config = dict(
    arch='tc_resnet',
    model='multi-label audio tagger',
    dataset='short read English sentences (LibriTTS-R)',
    train_examples=26041,
    gain_aug_db=10,
    noise_aug=0.01,
    time_shift_ms=50,
    n_mels=64,
    hop_length=160,
    input='mfcc',
    spec_augment=False,
    win_length=512,
    norm='groupnorm',
    hidden_act='celu',
    weight_standardization=False,
    depths=[3, 3, 3],
    kernel_size=9,
    stem='single',
    widths=[128, 160, 192],
    num_labels=200,
    init='torch_default',
    residual_init='none',
    optimizer='muon',
    muon_scale='match_rms_adamw',
    learning_rate=0.0036,
    momentum=0.9,
    nesterov=True,
    orthogonalizer='newton_schulz_5',
    adamw_lr_other_params=0.0024,
    l1_shrink=0.003,
    max_steps=12200,
    batch_size=128,
    epochs=60.0,
    lr_schedule='step',
    warmup_steps=610,
    weight_decay=0.06,
    adamw_weight_decay_other_params=0.05,
)
Rows from block 6 of a small multi-label audio tagger, named by matrix and row number. Rows with one number belong to one channel. Each number is 200 + 30 x the weight over its row's rms, rounded and kept within 0 to 999. All counts start at 0.
After each channel's rows are labels from the 100 clips, of 14976, where the channel reaches its highest value: "responds to" is what is common among them; "loudest" is the band of the loudest frequency at the time of the peak. Only what is clearly more common there than usual is listed. The data: short read English sentences (LibriTTS-R). In brackets: how many of the 100, against the usual share in percent.
# convs0: first width-9 conv, stride 2 (model.blocks.6.convs.0.weight, 192x160x9, each kernel summed), inputs 0-159
# convs1: second width-9 conv (model.blocks.6.convs.1.weight, 192x192x9, transposed, each kernel summed), outputs 0-95

convs0.160,196,215,171,156,215,149,215,210,180,226,187,206,184,175,182,237,166,202,154,230,202,145,184,182,196,192,181,131,171,197,282,203,195,150,172,144,200,213,204,236,217,203,223,263,194,201,192,166,178,175,225,241,148,272,190,248,158,187,209,248,178,176,203,231,213,197,214,182,211,178,177,215,233,207,214,215,232,189,145,183,167,137,179,234,231,167,150,203,202,193,186,166,227,187,210,232,266,187,189,228,212,230,197,264,187,159,153,206,209,163,151,193,251,169,147,199,185,187,200,187,221,203,223,212,189,182,220,267,201,227,159,234,221,196,212,228,195,223,279,195,249,223,192,235,162,195,169,195,185,206,203,195,184,257,205,246,193,210,193,209
convs1.160,184,150,201,213,146,154,227,201,208,213,189,187,182,204,218,166,177,224,163,186,174,250,210,157,148,182,222,215,248,244,216,185,201,119,200,176,195,206,217,214,223,218,188,227,173,192,234,223,238,207,160,205,163,206,176,176,185,225,182,204,204,225,247,231,197,216,242,190,195,175,199,216,211,214,239,161,135,266,150,234,184,233,182,213,132,185,168,214,229,226,200,226,206,251,182,195
responds to: the word "you" (84 vs 15)
loudest: 250 to 500 Hz (33 vs 12.8)

convs0.191,212,283,189,200,186,216,229,215,234,165,175,199,204,223,220,187,144,174,256,233,230,212,222,199,213,205,193,217,190,160,223,173,138,142,223,211,166,202,154,218,192,174,218,248,179,181,222,159,199,168,275,196,222,224,213,202,209,241,177,221,225,191,203,195,188,174,212,188,215,192,193,247,173,153,189,219,207,149,174,191,196,217,206,264,237,162,238,227,189,176,207,159,223,154,174,206,184,203,188,191,183,232,154,230,258,164,212,144,190,212,190,207,181,247,191,148,162,183,248,214,204,252,152,224,207,231,181,181,248,213,189,155,172,207,250,206,146,165,194,173,206,245,131,214,210,261,203,233,208,222,191,184,224,185,191,153,205,150,186,241
convs1.191,217,219,230,231,197,148,167,178,212,204,201,202,184,222,239,217,198,191,212,209,197,233,187,203,207,191,205,185,206,175,224,231,194,210,202,201,177,153,194,191,194,230,214,191,188,201,210,189,135,228,224,229,201,201,208,166,237,245,130,207,192,211,228,241,126,175,164,179,178,203,202,185,235,163,250,180,275,94,153,198,240,177,160,215,218,251,227,183,160,186,184,261,220,211,230,177
responds to: the word "so" (32 vs 2.6)
loudest: 250 to 500 Hz (32 vs 12.8)

convs0.69,157,178,175,182,177,205,198,240,206,161,166,178,221,180,214,187,188,161,198,178,199,175,156,179,215,209,211,216,215,130,171,219,186,190,209,182,227,223,174,224,195,197,210,183,164,174,199,185,225,256,275,271,269,207,180,175,251,225,204,216,146,191,201,185,182,149,156,165,195,214,185,252,179,181,205,226,187,189,198,243,139,165,190,169,233,136,176,145,242,205,200,172,200,237,193,183,165,217,226,167,202,181,164,200,229,161,153,191,231,213,173,186,202,234,176,221,189,218,232,237,195,186,209,222,212,231,189,231,243,203,192,200,252,245,198,184,213,159,188,212,197,215,215,236,200,164,179,191,191,197,266,289,110,162,158,210,214,187,170,214
convs1.69,216,187,149,205,252,193,240,164,168,198,167,172,193,200,211,209,190,167,177,178,224,208,186,207,142,205,223,206,201,217,232,283,248,206,188,190,230,215,175,234,201,200,183,193,253,204,154,239,215,219,211,194,179,193,190,204,190,247,244,217,197,223,213,221,134,193,223,220,209,180,229,171,186,181,231,208,262,182,166,236,208,184,195,220,211,222,226,153,164,168,230,189,234,245,197,170
responds to: the word "well" (30 vs 1.6)
loudest: 500 to 1000 Hz (35 vs 7)

convs0.90,186,174,251,110,128,203,207,204,188,181,162,215,204,259,267,239,166,256,221,203,129,226,188,233,154,152,203,187,186,181,186,172,204,159,177,197,223,206,194,204,200,188,197,215,169,241,226,210,214,195,181,215,200,215,206,184,183,230,192,215,208,134,214,170,224,220,180,245,209,199,151,235,192,216,190,234,196,217,142,185,169,175,179,215,168,207,172,211,164,146,214,170,205,228,232,233,243,209,173,238,196,159,244,250,230,220,247,192,193,194,195,261,155,170,214,225,216,178,197,211,181,215,186,185,235,250,209,169,126,221,173,207,210,185,156,179,204,210,191,194,157,213,209,180,161,145,208,220,143,205,220,205,154,180,195,205,264,224,240,200
convs1.90,153,237,207,137,254,205,233,229,194,227,214,227,217,141,220,229,102,185,189,215,167,164,199,212,231,228,158,153,162,170,215,203,187,224,215,171,200,224,156,212,194,186,198,191,175,207,199,215,197,172,262,182,224,219,243,233,209,195,133,257,132,216,186,207,158,230,234,193,186,249,233,168,185,225,251,197,208,245,166,207,183,185,194,265,209,194,230,203,170,180,217,219,229,257,158,209
responds to: the word "this" (53 vs 3.7); the word "they" (35 vs 3.6); the word "is" (31 vs 8.4)
loudest: 250 to 500 Hz (41 vs 12.8)

convs0.78,119,231,197,227,169,178,162,164,187,160,234,183,184,193,163,215,163,196,227,208,242,155,208,203,166,194,171,301,188,217,228,197,176,202,225,208,220,209,185,166,231,167,157,164,244,134,172,182,189,215,184,148,184,236,219,174,200,211,209,220,162,182,112,233,200,144,176,203,172,209,180,179,248,228,230,217,224,173,136,185,191,169,188,211,209,223,185,212,183,215,214,184,196,208,171,241,217,206,186,212,159,235,165,221,218,228,208,143,269,169,195,191,235,179,181,226,235,216,205,225,227,188,212,237,176,218,210,146,168,237,193,150,191,154,265,195,199,236,215,179,185,217,236,204,169,180,168,231,191,273,210,199,195,206,227,201,208,205,225,175
convs1.78,190,188,238,211,206,181,248,181,141,190,223,190,226,221,209,269,173,220,130,235,230,144,192,184,167,249,180,154,206,164,158,203,194,199,159,214,189,144,154,195,186,196,256,166,179,226,191,186,245,223,191,213,196,188,216,150,149,250,150,181,154,243,235,232,190,222,180,219,168,187,178,210,225,173,155,182,121,219,162,167,178,234,220,190,155,200,228,164,147,172,193,159,237,218,203,202
responds to: the word "you" (49 vs 15); the word "tell" (29 vs 1.1)
loudest: 250 to 500 Hz (40 vs 12.8)

convs0.45,211,180,274,213,187,203,187,163,216,143,221,212,310,202,254,211,213,198,188,202,181,221,222,180,220,193,184,150,147,233,192,258,167,206,202,192,174,212,165,202,205,214,174,182,183,219,204,194,208,218,216,222,162,247,192,191,264,202,205,194,187,263,173,192,251,218,166,188,140,251,215,225,208,138,185,216,203,193,227,142,133,210,148,182,205,148,188,215,165,191,190,166,188,210,192,200,186,231,197,211,184,191,240,185,225,186,203,248,162,245,163,208,197,239,123,157,200,202,207,159,177,214,217,189,212,192,240,165,261,164,154,222,199,174,183,186,224,200,200,190,178,222,207,209,224,231,206,233,185,241,197,200,204,260,263,211,199,195,159,175
convs1.45,226,227,241,227,171,267,202,150,207,174,213,214,218,207,155,153,237,215,258,175,249,202,181,146,182,242,221,171,229,233,149,200,192,195,219,201,183,179,191,141,199,167,173,183,215,184,197,261,237,191,178,181,228,202,254,211,233,120,199,156,205,165,187,212,172,181,183,151,198,155,184,195,237,175,199,221,222,197,272,153,199,228,194,157,228,172,216,209,193,220,158,216,170,215,166,196
responds to: the word "so" (54 vs 2.6)
loudest: 500 to 1000 Hz (46 vs 7)

convs0.117,202,222,213,171,146,198,185,206,184,221,149,220,201,219,167,254,210,258,190,223,234,148,220,98,249,156,166,193,193,161,219,200,238,210,163,199,178,163,249,223,189,250,170,264,195,245,214,182,228,185,213,244,134,192,245,214,134,170,226,194,176,205,145,226,199,255,203,200,213,163,214,229,189,175,212,187,203,184,180,213,212,185,173,228,213,245,216,196,224,240,153,123,192,168,175,241,232,215,214,184,228,202,208,215,182,194,206,178,195,214,211,196,175,145,160,207,183,161,183,225,184,208,203,210,182,278,227,177,188,164,195,196,206,204,220,260,203,259,210,248,169,205,168,213,169,170,191,180,177,168,226,209,189,231,210,189,178,231,184,211
convs1.117,205,202,188,174,247,174,242,176,217,178,196,258,189,199,192,167,130,216,170,182,215,156,188,211,250,227,256,168,180,226,228,219,225,160,182,215,211,240,224,229,213,189,230,191,221,101,164,117,255,167,250,167,201,186,214,217,207,213,203,212,157,203,192,210,183,215,175,197,217,146,194,254,198,289,201,205,186,210,193,159,202,170,223,245,190,188,231,170,234,230,205,228,227,192,208,191
responds to: the word "you" (54 vs 15)
loudest: 250 to 500 Hz (48 vs 12.8)

convs0.30,219,188,203,141,198,207,187,138,203,174,177,254,217,159,182,236,174,235,169,198,206,234,231,230,202,259,216,151,176,254,198,198,184,232,184,181,188,212,213,184,239,214,144,227,194,118,198,181,155,186,213,240,216,148,209,239,225,223,224,211,224,222,194,227,218,195,168,184,238,205,225,216,167,178,159,206,193,207,162,177,200,185,246,155,171,195,191,258,206,195,222,180,200,210,135,201,204,209,255,203,235,184,209,210,149,201,213,194,205,191,201,183,206,195,177,173,169,209,184,223,151,244,177,263,189,188,194,142,204,195,211,149,171,183,170,158,227,153,244,188,162,210,228,235,187,194,146,260,212,180,224,154,231,189,259,212,220,290,206,200
convs1.30,165,160,266,209,163,205,147,206,214,259,184,216,209,184,244,213,204,212,159,242,194,220,197,206,236,242,254,150,190,201,228,153,161,184,143,186,191,246,235,190,193,204,245,190,157,223,174,141,212,208,187,173,187,213,220,154,237,171,192,217,207,229,157,180,185,213,252,165,228,210,191,171,223,225,206,193,235,221,228,222,135,213,189,223,181,210,247,225,205,201,183,234,151,216,209,196
responds to: the word "we" (45 vs 3); the word "are" (38 vs 3.5)
loudest: 250 to 500 Hz (30 vs 12.8)

convs0.21,206,212,170,198,193,170,253,193,182,216,202,193,228,218,230,182,249,228,74,165,182,188,158,182,258,188,165,151,186,188,166,175,221,161,190,157,220,187,177,196,211,175,210,214,141,207,214,171,116,185,173,206,226,195,200,199,202,241,253,205,194,198,217,196,219,180,183,175,142,258,202,169,232,187,152,202,196,170,208,221,206,226,232,236,192,206,215,202,231,232,186,163,183,115,155,217,209,184,198,188,197,157,237,201,218,170,182,216,216,257,196,199,232,187,215,237,170,181,296,185,187,177,224,228,159,224,214,222,188,235,220,164,202,202,209,231,211,202,195,239,193,167,180,210,189,204,228,193,198,213,227,180,190,133,214,199,194,274,171,172
convs1.21,220,164,207,271,150,194,202,234,214,184,208,233,205,238,185,166,196,154,218,238,197,208,219,219,199,151,203,176,253,172,217,229,189,138,176,270,172,203,241,170,150,208,226,191,208,174,206,143,234,188,160,212,214,221,221,181,174,127,194,193,193,141,178,179,178,216,267,194,186,181,189,193,219,185,225,167,176,170,177,214,227,184,185,218,183,180,245,179,154,242,229,203,220,213,190,218
responds to: the word "we" (36 vs 3)
loudest: 250 to 500 Hz (42 vs 12.8)

convs0.162,185,140,216,197,177,199,229,255,241,180,187,197,255,194,222,192,179,188,231,192,234,208,176,163,202,201,182,190,190,218,125,215,208,243,182,283,191,248,212,216,158,208,184,95,191,192,220,211,210,152,275,198,196,213,190,199,197,241,202,237,142,184,193,222,218,262,200,191,211,194,237,208,211,202,199,209,152,169,170,226,199,224,181,154,209,243,213,242,178,169,203,203,178,189,290,184,256,142,168,242,182,222,148,182,204,200,196,198,200,198,204,202,203,190,197,202,193,139,248,182,146,212,224,190,205,191,184,222,155,248,170,181,182,177,208,160,196,209,169,187,216,169,209,229,192,140,196,192,192,203,204,194,190,175,195,164,175,171,158,138
convs1.162,168,163,219,186,207,196,215,213,191,246,202,243,162,195,155,265,203,219,212,196,224,196,170,211,200,214,204,227,201,207,182,187,165,187,222,178,145,258,204,162,180,171,227,195,220,186,162,190,202,212,226,140,206,246,212,181,177,201,197,198,177,208,198,182,186,228,141,194,150,224,223,201,188,218,236,256,161,235,251,256,213,197,230,203,218,235,205,198,170,208,151,259,177,185,136,206
responds to: the word "so" (26 vs 2.6)
loudest: 250 to 500 Hz (30 vs 12.8)

convs0.144,105,209,226,215,227,281,149,175,186,172,190,214,196,174,183,194,233,194,195,199,203,202,140,162,189,174,148,192,200,239,194,228,194,202,214,209,208,192,221,178,226,145,220,169,174,195,154,230,160,200,191,180,195,170,175,199,206,178,194,204,209,146,217,192,214,219,158,203,240,180,274,188,171,273,210,153,185,131,185,216,185,174,200,212,143,241,213,179,273,211,231,234,232,177,140,216,198,149,221,231,228,151,194,241,245,181,228,180,210,189,194,210,154,283,193,208,209,237,231,229,180,251,179,192,202,209,200,187,195,202,167,182,191,227,183,187,185,162,242,203,161,256,170,233,188,193,197,153,202,189,226,223,216,200,209,157,215,201,197,198
convs1.144,211,181,146,182,196,264,143,231,198,182,207,205,246,214,180,259,226,221,153,184,175,247,174,205,218,253,217,185,233,184,246,169,183,264,184,199,189,180,162,179,196,200,187,187,196,175,237,158,176,180,172,231,182,239,151,173,233,165,196,207,191,186,199,156,226,177,217,222,221,228,182,227,159,159,201,220,208,194,248,203,205,187,225,248,149,179,187,194,142,256,230,223,204,221,202,208
responds to: the word "he" (87 vs 10.8)
loudest: 250 to 500 Hz (30 vs 12.8)

convs0.125,196,226,211,219,204,182,197,202,198,200,215,202,180,177,203,198,168,142,166,170,162,189,241,211,211,193,187,212,204,189,144,176,218,190,166,211,208,176,221,175,195,202,223,252,190,218,235,168,149,184,181,215,146,220,243,231,251,225,246,220,166,163,210,203,214,235,196,231,250,205,252,185,184,203,223,220,182,162,174,269,193,163,161,198,194,245,200,248,228,227,188,146,213,141,217,212,260,215,248,191,166,164,255,236,189,224,211,153,253,202,166,216,228,184,172,181,193,181,157,143,167,246,195,200,227,247,159,183,177,242,191,191,195,169,254,210,199,208,192,205,190,190,222,203,145,192,207,208,193,127,157,151,234,234,217,163,140,189,228,254
convs1.125,224,179,150,239,173,192,213,199,179,180,188,135,241,244,206,207,150,163,179,170,177,175,165,162,217,227,192,234,192,209,177,181,196,209,207,180,192,135,229,224,220,194,157,153,164,207,188,243,198,156,175,227,208,172,202,180,198,230,235,155,253,171,212,216,192,234,210,186,242,231,198,189,161,201,168,205,208,193,151,140,231,174,233,194,190,207,141,175,166,238,199,194,159,210,227,218
responds to: the word "her" (28 vs 3.9)
loudest: 250 to 500 Hz (44 vs 12.8)

convs0.135,165,197,182,186,213,263,186,172,221,198,186,211,218,196,204,210,190,243,230,215,174,155,172,107,180,203,198,200,242,194,162,182,202,143,167,211,189,141,162,238,263,216,187,167,218,171,217,199,175,238,188,144,241,207,184,203,219,229,219,227,168,190,193,222,220,184,224,231,226,224,180,227,203,242,151,281,188,154,183,265,239,243,227,206,185,201,192,206,227,194,192,212,202,180,211,251,257,185,202,191,182,230,189,191,199,143,206,258,201,180,210,211,184,211,207,234,191,238,198,191,203,181,192,166,145,170,215,227,210,194,140,217,184,155,131,163,202,251,198,204,212,199,271,174,195,231,223,168,169,154,176,196,168,131,240,191,208,192,187,189
convs1.135,215,212,176,184,188,199,193,200,189,209,237,198,214,219,222,200,181,161,212,178,218,131,163,207,239,214,178,216,192,196,174,201,251,188,153,197,141,241,197,188,165,195,174,201,183,176,207,267,159,249,191,177,187,183,182,197,163,194,194,217,193,189,233,208,236,183,209,170,217,189,219,203,255,203,154,231,173,226,241,178,197,216,194,179,290,185,173,229,221,198,161,207,245,174,165,187
responds to: the word "was" (82 vs 9.9); the word "she" (37 vs 5.7); the word "he" (32 vs 10.8)
loudest: 250 to 500 Hz (31 vs 12.8)

convs0.12,127,212,231,196,279,238,174,229,237,207,190,238,242,197,195,188,185,101,166,185,184,229,189,211,201,185,177,181,205,186,172,176,228,188,228,214,193,221,231,189,188,189,213,208,195,182,217,193,162,236,153,188,198,218,203,218,226,221,190,239,185,204,159,236,203,195,246,133,178,257,127,215,204,199,162,151,129,188,155,250,179,189,226,173,146,195,178,172,262,212,261,242,154,207,179,234,226,217,206,188,187,181,204,209,213,211,217,232,217,184,166,191,236,167,171,204,243,187,238,193,197,202,199,193,163,193,220,257,187,230,146,199,196,155,218,222,219,249,191,185,186,186,202,213,220,214,195,173,205,162,195,207,107,210,235,207,202,223,208,156
convs1.12,148,227,152,210,210,219,162,246,174,128,179,208,177,199,187,227,203,117,148,175,181,220,205,208,211,245,156,230,165,231,212,217,205,186,194,206,196,168,203,191,192,184,194,223,202,241,185,228,182,121,229,208,167,187,208,230,187,192,229,202,197,211,222,214,167,213,181,163,243,248,194,150,184,203,232,196,206,203,168,150,175,235,199,198,244,182,177,180,231,236,259,156,160,209,205,214
responds to: the word "was" (29 vs 9.9)
loudest: 250 to 500 Hz (46 vs 12.8)

convs0.86,129,208,172,200,256,225,187,172,217,201,158,236,197,182,216,175,179,226,270,209,174,198,231,142,193,155,190,224,200,176,156,239,266,177,180,189,220,238,225,195,213,247,200,225,223,208,217,160,142,240,159,184,219,209,162,182,179,196,231,210,226,221,207,214,239,175,190,189,227,196,219,206,226,191,210,190,171,117,211,195,190,198,246,218,188,190,238,200,136,204,224,180,176,223,188,177,189,237,211,225,150,132,176,190,168,184,188,197,180,191,220,212,152,204,192,172,245,187,171,159,196,256,211,197,226,199,216,178,153,193,252,230,225,239,191,203,218,170,190,222,149,261,156,225,162,169,217,175,218,179,189,285,211,156,174,234,161,217,208,170
convs1.86,198,224,168,213,169,171,195,181,191,178,232,217,159,242,183,209,226,188,174,191,194,187,220,209,192,205,189,210,211,234,139,211,196,157,160,262,148,197,199,249,227,180,201,194,218,191,189,212,208,153,247,181,221,244,178,190,211,208,242,164,196,202,175,193,226,155,214,189,223,182,172,245,151,207,134,244,235,144,189,249,165,126,260,224,261,178,215,248,227,198,190,203,201,235,212,209
responds to: the word "was" (69 vs 9.9); the word "she" (67 vs 5.7)
loudest: 250 to 500 Hz (47 vs 12.8)

convs0.44,146,192,194,213,231,186,208,192,200,218,179,180,170,157,203,200,189,151,211,198,185,191,123,206,161,221,197,135,169,165,210,187,260,235,165,175,184,214,195,213,194,214,167,191,175,230,197,212,192,141,167,209,195,197,165,171,203,184,194,217,254,185,215,207,179,165,202,215,188,238,127,139,193,161,197,181,222,221,198,226,173,213,210,163,175,159,172,218,213,159,204,153,204,190,222,144,219,152,194,229,230,265,228,226,208,192,144,279,251,174,202,202,236,203,202,175,206,227,201,183,211,232,189,224,133,178,234,193,234,227,208,207,154,152,154,235,221,173,232,231,229,203,146,179,232,207,221,186,292,176,181,203,216,227,188,168,232,181,232,187
convs1.44,160,236,257,235,188,199,178,227,168,199,182,137,174,169,194,210,199,219,236,204,124,214,217,231,181,249,208,207,197,206,201,218,175,221,140,197,254,215,173,223,190,146,141,236,233,194,256,232,138,242,219,205,220,171,213,218,186,217,166,180,229,228,204,237,208,225,189,196,164,208,142,192,183,239,175,159,144,191,214,182,261,194,200,149,218,202,191,245,257,219,187,215,150,134,177,210
responds to: the word "is" (30 vs 8.4)
loudest: 250 to 500 Hz (35 vs 12.8)

convs0.2,232,193,179,181,173,180,149,131,191,238,233,186,206,189,229,158,149,207,176,220,264,129,115,193,164,188,221,199,159,182,121,193,212,188,247,176,174,229,190,163,202,208,172,197,194,164,193,136,196,204,172,217,167,236,179,228,210,197,235,236,219,165,181,203,199,181,178,220,254,242,222,218,172,223,138,204,216,196,222,259,183,226,223,141,171,182,211,210,144,224,188,189,206,248,216,187,247,191,203,195,191,211,169,200,206,193,197,196,221,273,204,206,233,179,205,224,162,196,197,216,205,228,200,246,236,190,222,206,194,194,283,207,199,171,150,215,223,217,228,218,152,206,206,229,248,164,250,167,216,232,187,205,207,170,226,180,168,226,180,169
convs1.2,179,199,187,194,280,222,159,236,194,241,241,203,160,217,204,173,162,190,215,198,199,202,203,206,204,213,239,207,163,225,194,216,183,236,204,174,212,214,189,233,221,207,267,154,215,186,185,185,166,190,190,198,188,212,229,185,204,168,218,166,183,210,159,217,266,215,241,197,146,227,191,198,223,172,237,236,209,168,185,155,189,171,195,185,189,185,166,202,185,205,218,194,229,205,138,194
responds to: the word "we" (35 vs 3); the word "where" (32 vs 0.9); the word "are" (30 vs 3.5)
loudest: 250 to 500 Hz (37 vs 12.8)

convs0.17,216,161,220,209,123,198,207,181,177,226,259,174,177,230,193,200,195,173,286,213,204,236,162,177,169,220,199,184,185,201,270,150,242,123,212,215,196,178,213,186,202,171,162,152,193,224,249,145,200,179,218,242,173,229,214,233,192,270,190,203,184,190,229,205,161,225,166,220,170,219,183,196,220,225,205,272,173,232,203,197,197,180,214,171,192,160,185,232,168,153,166,207,209,209,184,266,177,173,196,186,259,175,193,207,180,169,178,177,193,179,201,209,191,220,188,308,239,234,177,194,126,206,237,181,214,158,185,190,251,202,198,189,194,161,177,157,222,181,180,190,220,202,218,170,190,222,155,215,225,228,204,183,184,212,221,201,172,194,209,225
convs1.17,155,247,191,160,199,207,237,246,208,211,242,234,212,172,246,187,264,233,220,220,211,177,193,182,240,205,229,252,223,206,141,164,211,155,211,210,236,196,215,169,252,196,257,229,167,216,248,230,201,173,178,207,181,186,184,193,159,211,258,228,166,179,220,213,171,183,194,242,227,253,275,158,208,221,192,173,239,191,205,225,225,204,159,195,165,206,217,249,254,232,194,220,183,164,148,212
responds to: the word "just" (28 vs 0.8)
loudest: 250 to 500 Hz (30 vs 12.8)

convs0.133,178,178,235,211,186,186,225,170,215,161,204,182,205,196,197,227,165,221,234,209,219,160,190,223,188,240,158,257,186,149,173,190,223,203,211,104,210,216,266,219,189,252,220,263,172,201,173,176,182,186,252,160,220,213,235,207,151,227,190,192,288,226,180,183,191,223,221,227,162,174,235,217,188,209,199,146,174,176,147,210,205,168,219,179,173,191,221,187,188,251,229,184,200,153,177,176,203,214,255,193,256,201,207,209,215,196,219,171,241,240,249,218,205,228,157,195,196,216,163,171,194,225,130,153,220,171,183,152,229,197,237,210,222,186,173,183,141,210,158,194,228,232,211,189,244,209,172,215,222,150,165,175,172,215,172,202,217,239,172,192
convs1.133,206,164,192,212,147,223,199,191,185,162,195,185,182,197,164,211,245,217,177,204,208,193,171,194,171,212,225,163,196,180,188,186,166,163,204,231,227,188,201,184,169,186,207,202,207,203,181,200,220,188,194,210,229,210,183,180,212,248,185,225,235,174,212,186,188,185,231,258,171,152,195,219,229,260,184,140,179,191,138,151,142,192,167,231,236,174,225,164,210,153,212,220,241,194,240,192
responds to: the word "you" (41 vs 15)
loudest: 250 to 500 Hz (33 vs 12.8)

convs0.22,197,213,258,212,174,180,211,222,218,182,175,242,226,181,175,211,221,224,252,198,94,219,153,213,181,196,217,182,223,138,204,187,188,158,191,215,188,223,179,153,193,218,204,182,195,177,196,196,253,253,213,193,152,255,182,251,177,184,211,216,233,191,220,210,180,210,203,180,188,233,211,220,177,243,148,222,196,159,187,145,157,177,191,221,186,187,218,133,193,206,232,199,221,134,232,201,225,203,184,208,228,227,146,185,202,191,182,207,208,253,207,185,170,257,192,216,220,245,205,254,266,211,160,219,162,245,209,198,150,209,235,217,206,123,200,242,208,167,194,261,229,217,204,188,257,176,166,210,163,164,194,192,170,202,185,196,196,249,177,204
convs1.22,207,250,188,213,184,229,216,183,196,118,239,241,186,200,184,163,168,228,186,210,212,195,230,234,195,195,189,227,212,142,188,267,211,238,176,211,206,188,205,191,222,224,227,193,179,230,206,298,203,149,185,218,147,208,232,246,223,259,185,188,214,193,195,232,188,139,196,200,231,225,206,225,226,215,186,172,220,184,240,169,249,174,181,211,215,220,153,195,209,178,195,198,172,197,159,194
responds to: the word "you" (40 vs 15); the word "are" (36 vs 3.5)
loudest: 250 to 500 Hz (33 vs 12.8)

convs0.187,185,228,150,162,231,167,195,217,150,195,220,195,225,155,165,211,229,232,219,246,194,185,207,151,186,224,270,173,214,200,192,184,200,235,187,183,203,205,236,223,184,172,174,222,218,143,208,204,197,237,171,173,269,209,219,191,172,186,208,209,233,233,188,241,165,198,237,161,222,150,229,182,201,145,220,170,140,216,225,219,163,216,176,241,217,164,156,217,167,218,218,245,260,184,138,280,189,180,191,223,189,197,180,241,149,168,203,188,184,226,147,162,224,225,234,181,184,216,214,250,144,197,222,203,219,236,250,205,202,188,206,154,186,196,210,204,198,171,220,175,226,204,190,188,205,175,156,173,160,138,209,216,218,176,169,176,190,221,127,237
convs1.187,200,257,188,253,229,168,186,176,273,179,242,201,162,158,201,195,236,192,161,224,145,133,248,202,164,236,193,118,203,180,197,218,219,164,193,191,196,181,189,223,178,184,195,214,211,195,200,163,219,232,180,212,189,228,192,228,183,223,185,182,207,229,195,157,160,122,225,180,185,219,251,186,247,200,250,209,184,167,195,187,207,210,160,181,138,176,191,228,190,217,187,179,239,172,202,194
responds to: the word "first" (25 vs 0.7)
loudest: 250 to 500 Hz (30 vs 12.8)

convs0.159,183,204,247,205,119,204,221,220,178,180,222,232,230,167,191,212,156,202,196,202,191,166,160,227,167,271,132,193,147,199,183,217,189,239,233,220,236,234,208,188,231,206,180,177,223,198,196,213,184,212,209,195,218,250,184,269,214,204,191,161,179,217,211,186,180,221,218,140,169,232,160,231,206,199,170,217,230,177,200,208,194,181,146,181,196,192,180,156,189,250,217,187,180,134,197,247,206,220,199,152,254,146,157,280,223,192,240,197,187,194,219,250,213,272,236,218,212,252,195,233,195,200,215,232,217,209,147,214,207,203,189,204,194,193,205,172,199,196,209,174,127,229,211,191,177,132,178,192,135,203,220,228,184,196,209,147,191,171,182,180
convs1.159,197,219,221,190,191,230,125,218,193,151,165,233,213,191,181,195,240,186,181,184,173,247,133,225,194,167,219,159,287,188,158,184,236,185,205,249,237,243,173,173,189,218,188,197,184,223,199,232,196,220,241,188,189,228,178,261,183,195,225,161,203,176,214,173,223,196,168,274,222,223,263,218,227,208,193,164,220,175,169,222,166,165,175,259,192,257,207,197,146,209,215,163,180,242,186,154
responds to: the word "this" (44 vs 3.7); the word "let" (36 vs 1.2); the word "us" (27 vs 1.3)
loudest: 250 to 500 Hz (31 vs 12.8)

convs0.177,273,204,178,216,204,232,157,160,194,203,181,275,219,232,196,152,141,138,203,180,204,193,219,213,210,222,185,173,209,175,186,191,199,178,165,202,155,171,204,211,153,153,142,184,145,111,220,216,230,169,154,254,212,197,203,176,207,214,163,264,242,141,228,209,219,193,217,157,187,180,190,186,232,201,190,143,259,164,239,233,200,222,196,213,227,179,228,172,199,211,190,182,212,178,203,247,183,220,197,193,204,250,194,229,197,186,250,237,242,224,232,210,220,185,208,202,205,200,196,192,204,198,218,225,259,216,224,202,195,177,211,212,203,193,208,196,203,172,182,197,149,209,257,197,187,226,146,266,127,196,237,163,191,190,176,216,169,207,185,144
convs1.177,230,203,235,220,177,166,180,232,205,235,229,212,218,241,170,144,213,123,226,177,148,137,221,311,185,178,150,256,230,191,185,173,214,195,174,203,215,228,208,210,223,244,210,213,192,208,200,165,222,208,185,173,202,206,221,197,217,191,159,220,198,201,206,233,191,183,197,227,205,180,202,183,164,164,200,186,253,186,190,226,176,198,190,233,205,243,222,218,183,198,142,230,199,164,176,241
responds to: the word "i" (40 vs 18.3)
loudest: 250 to 500 Hz (31 vs 12.8)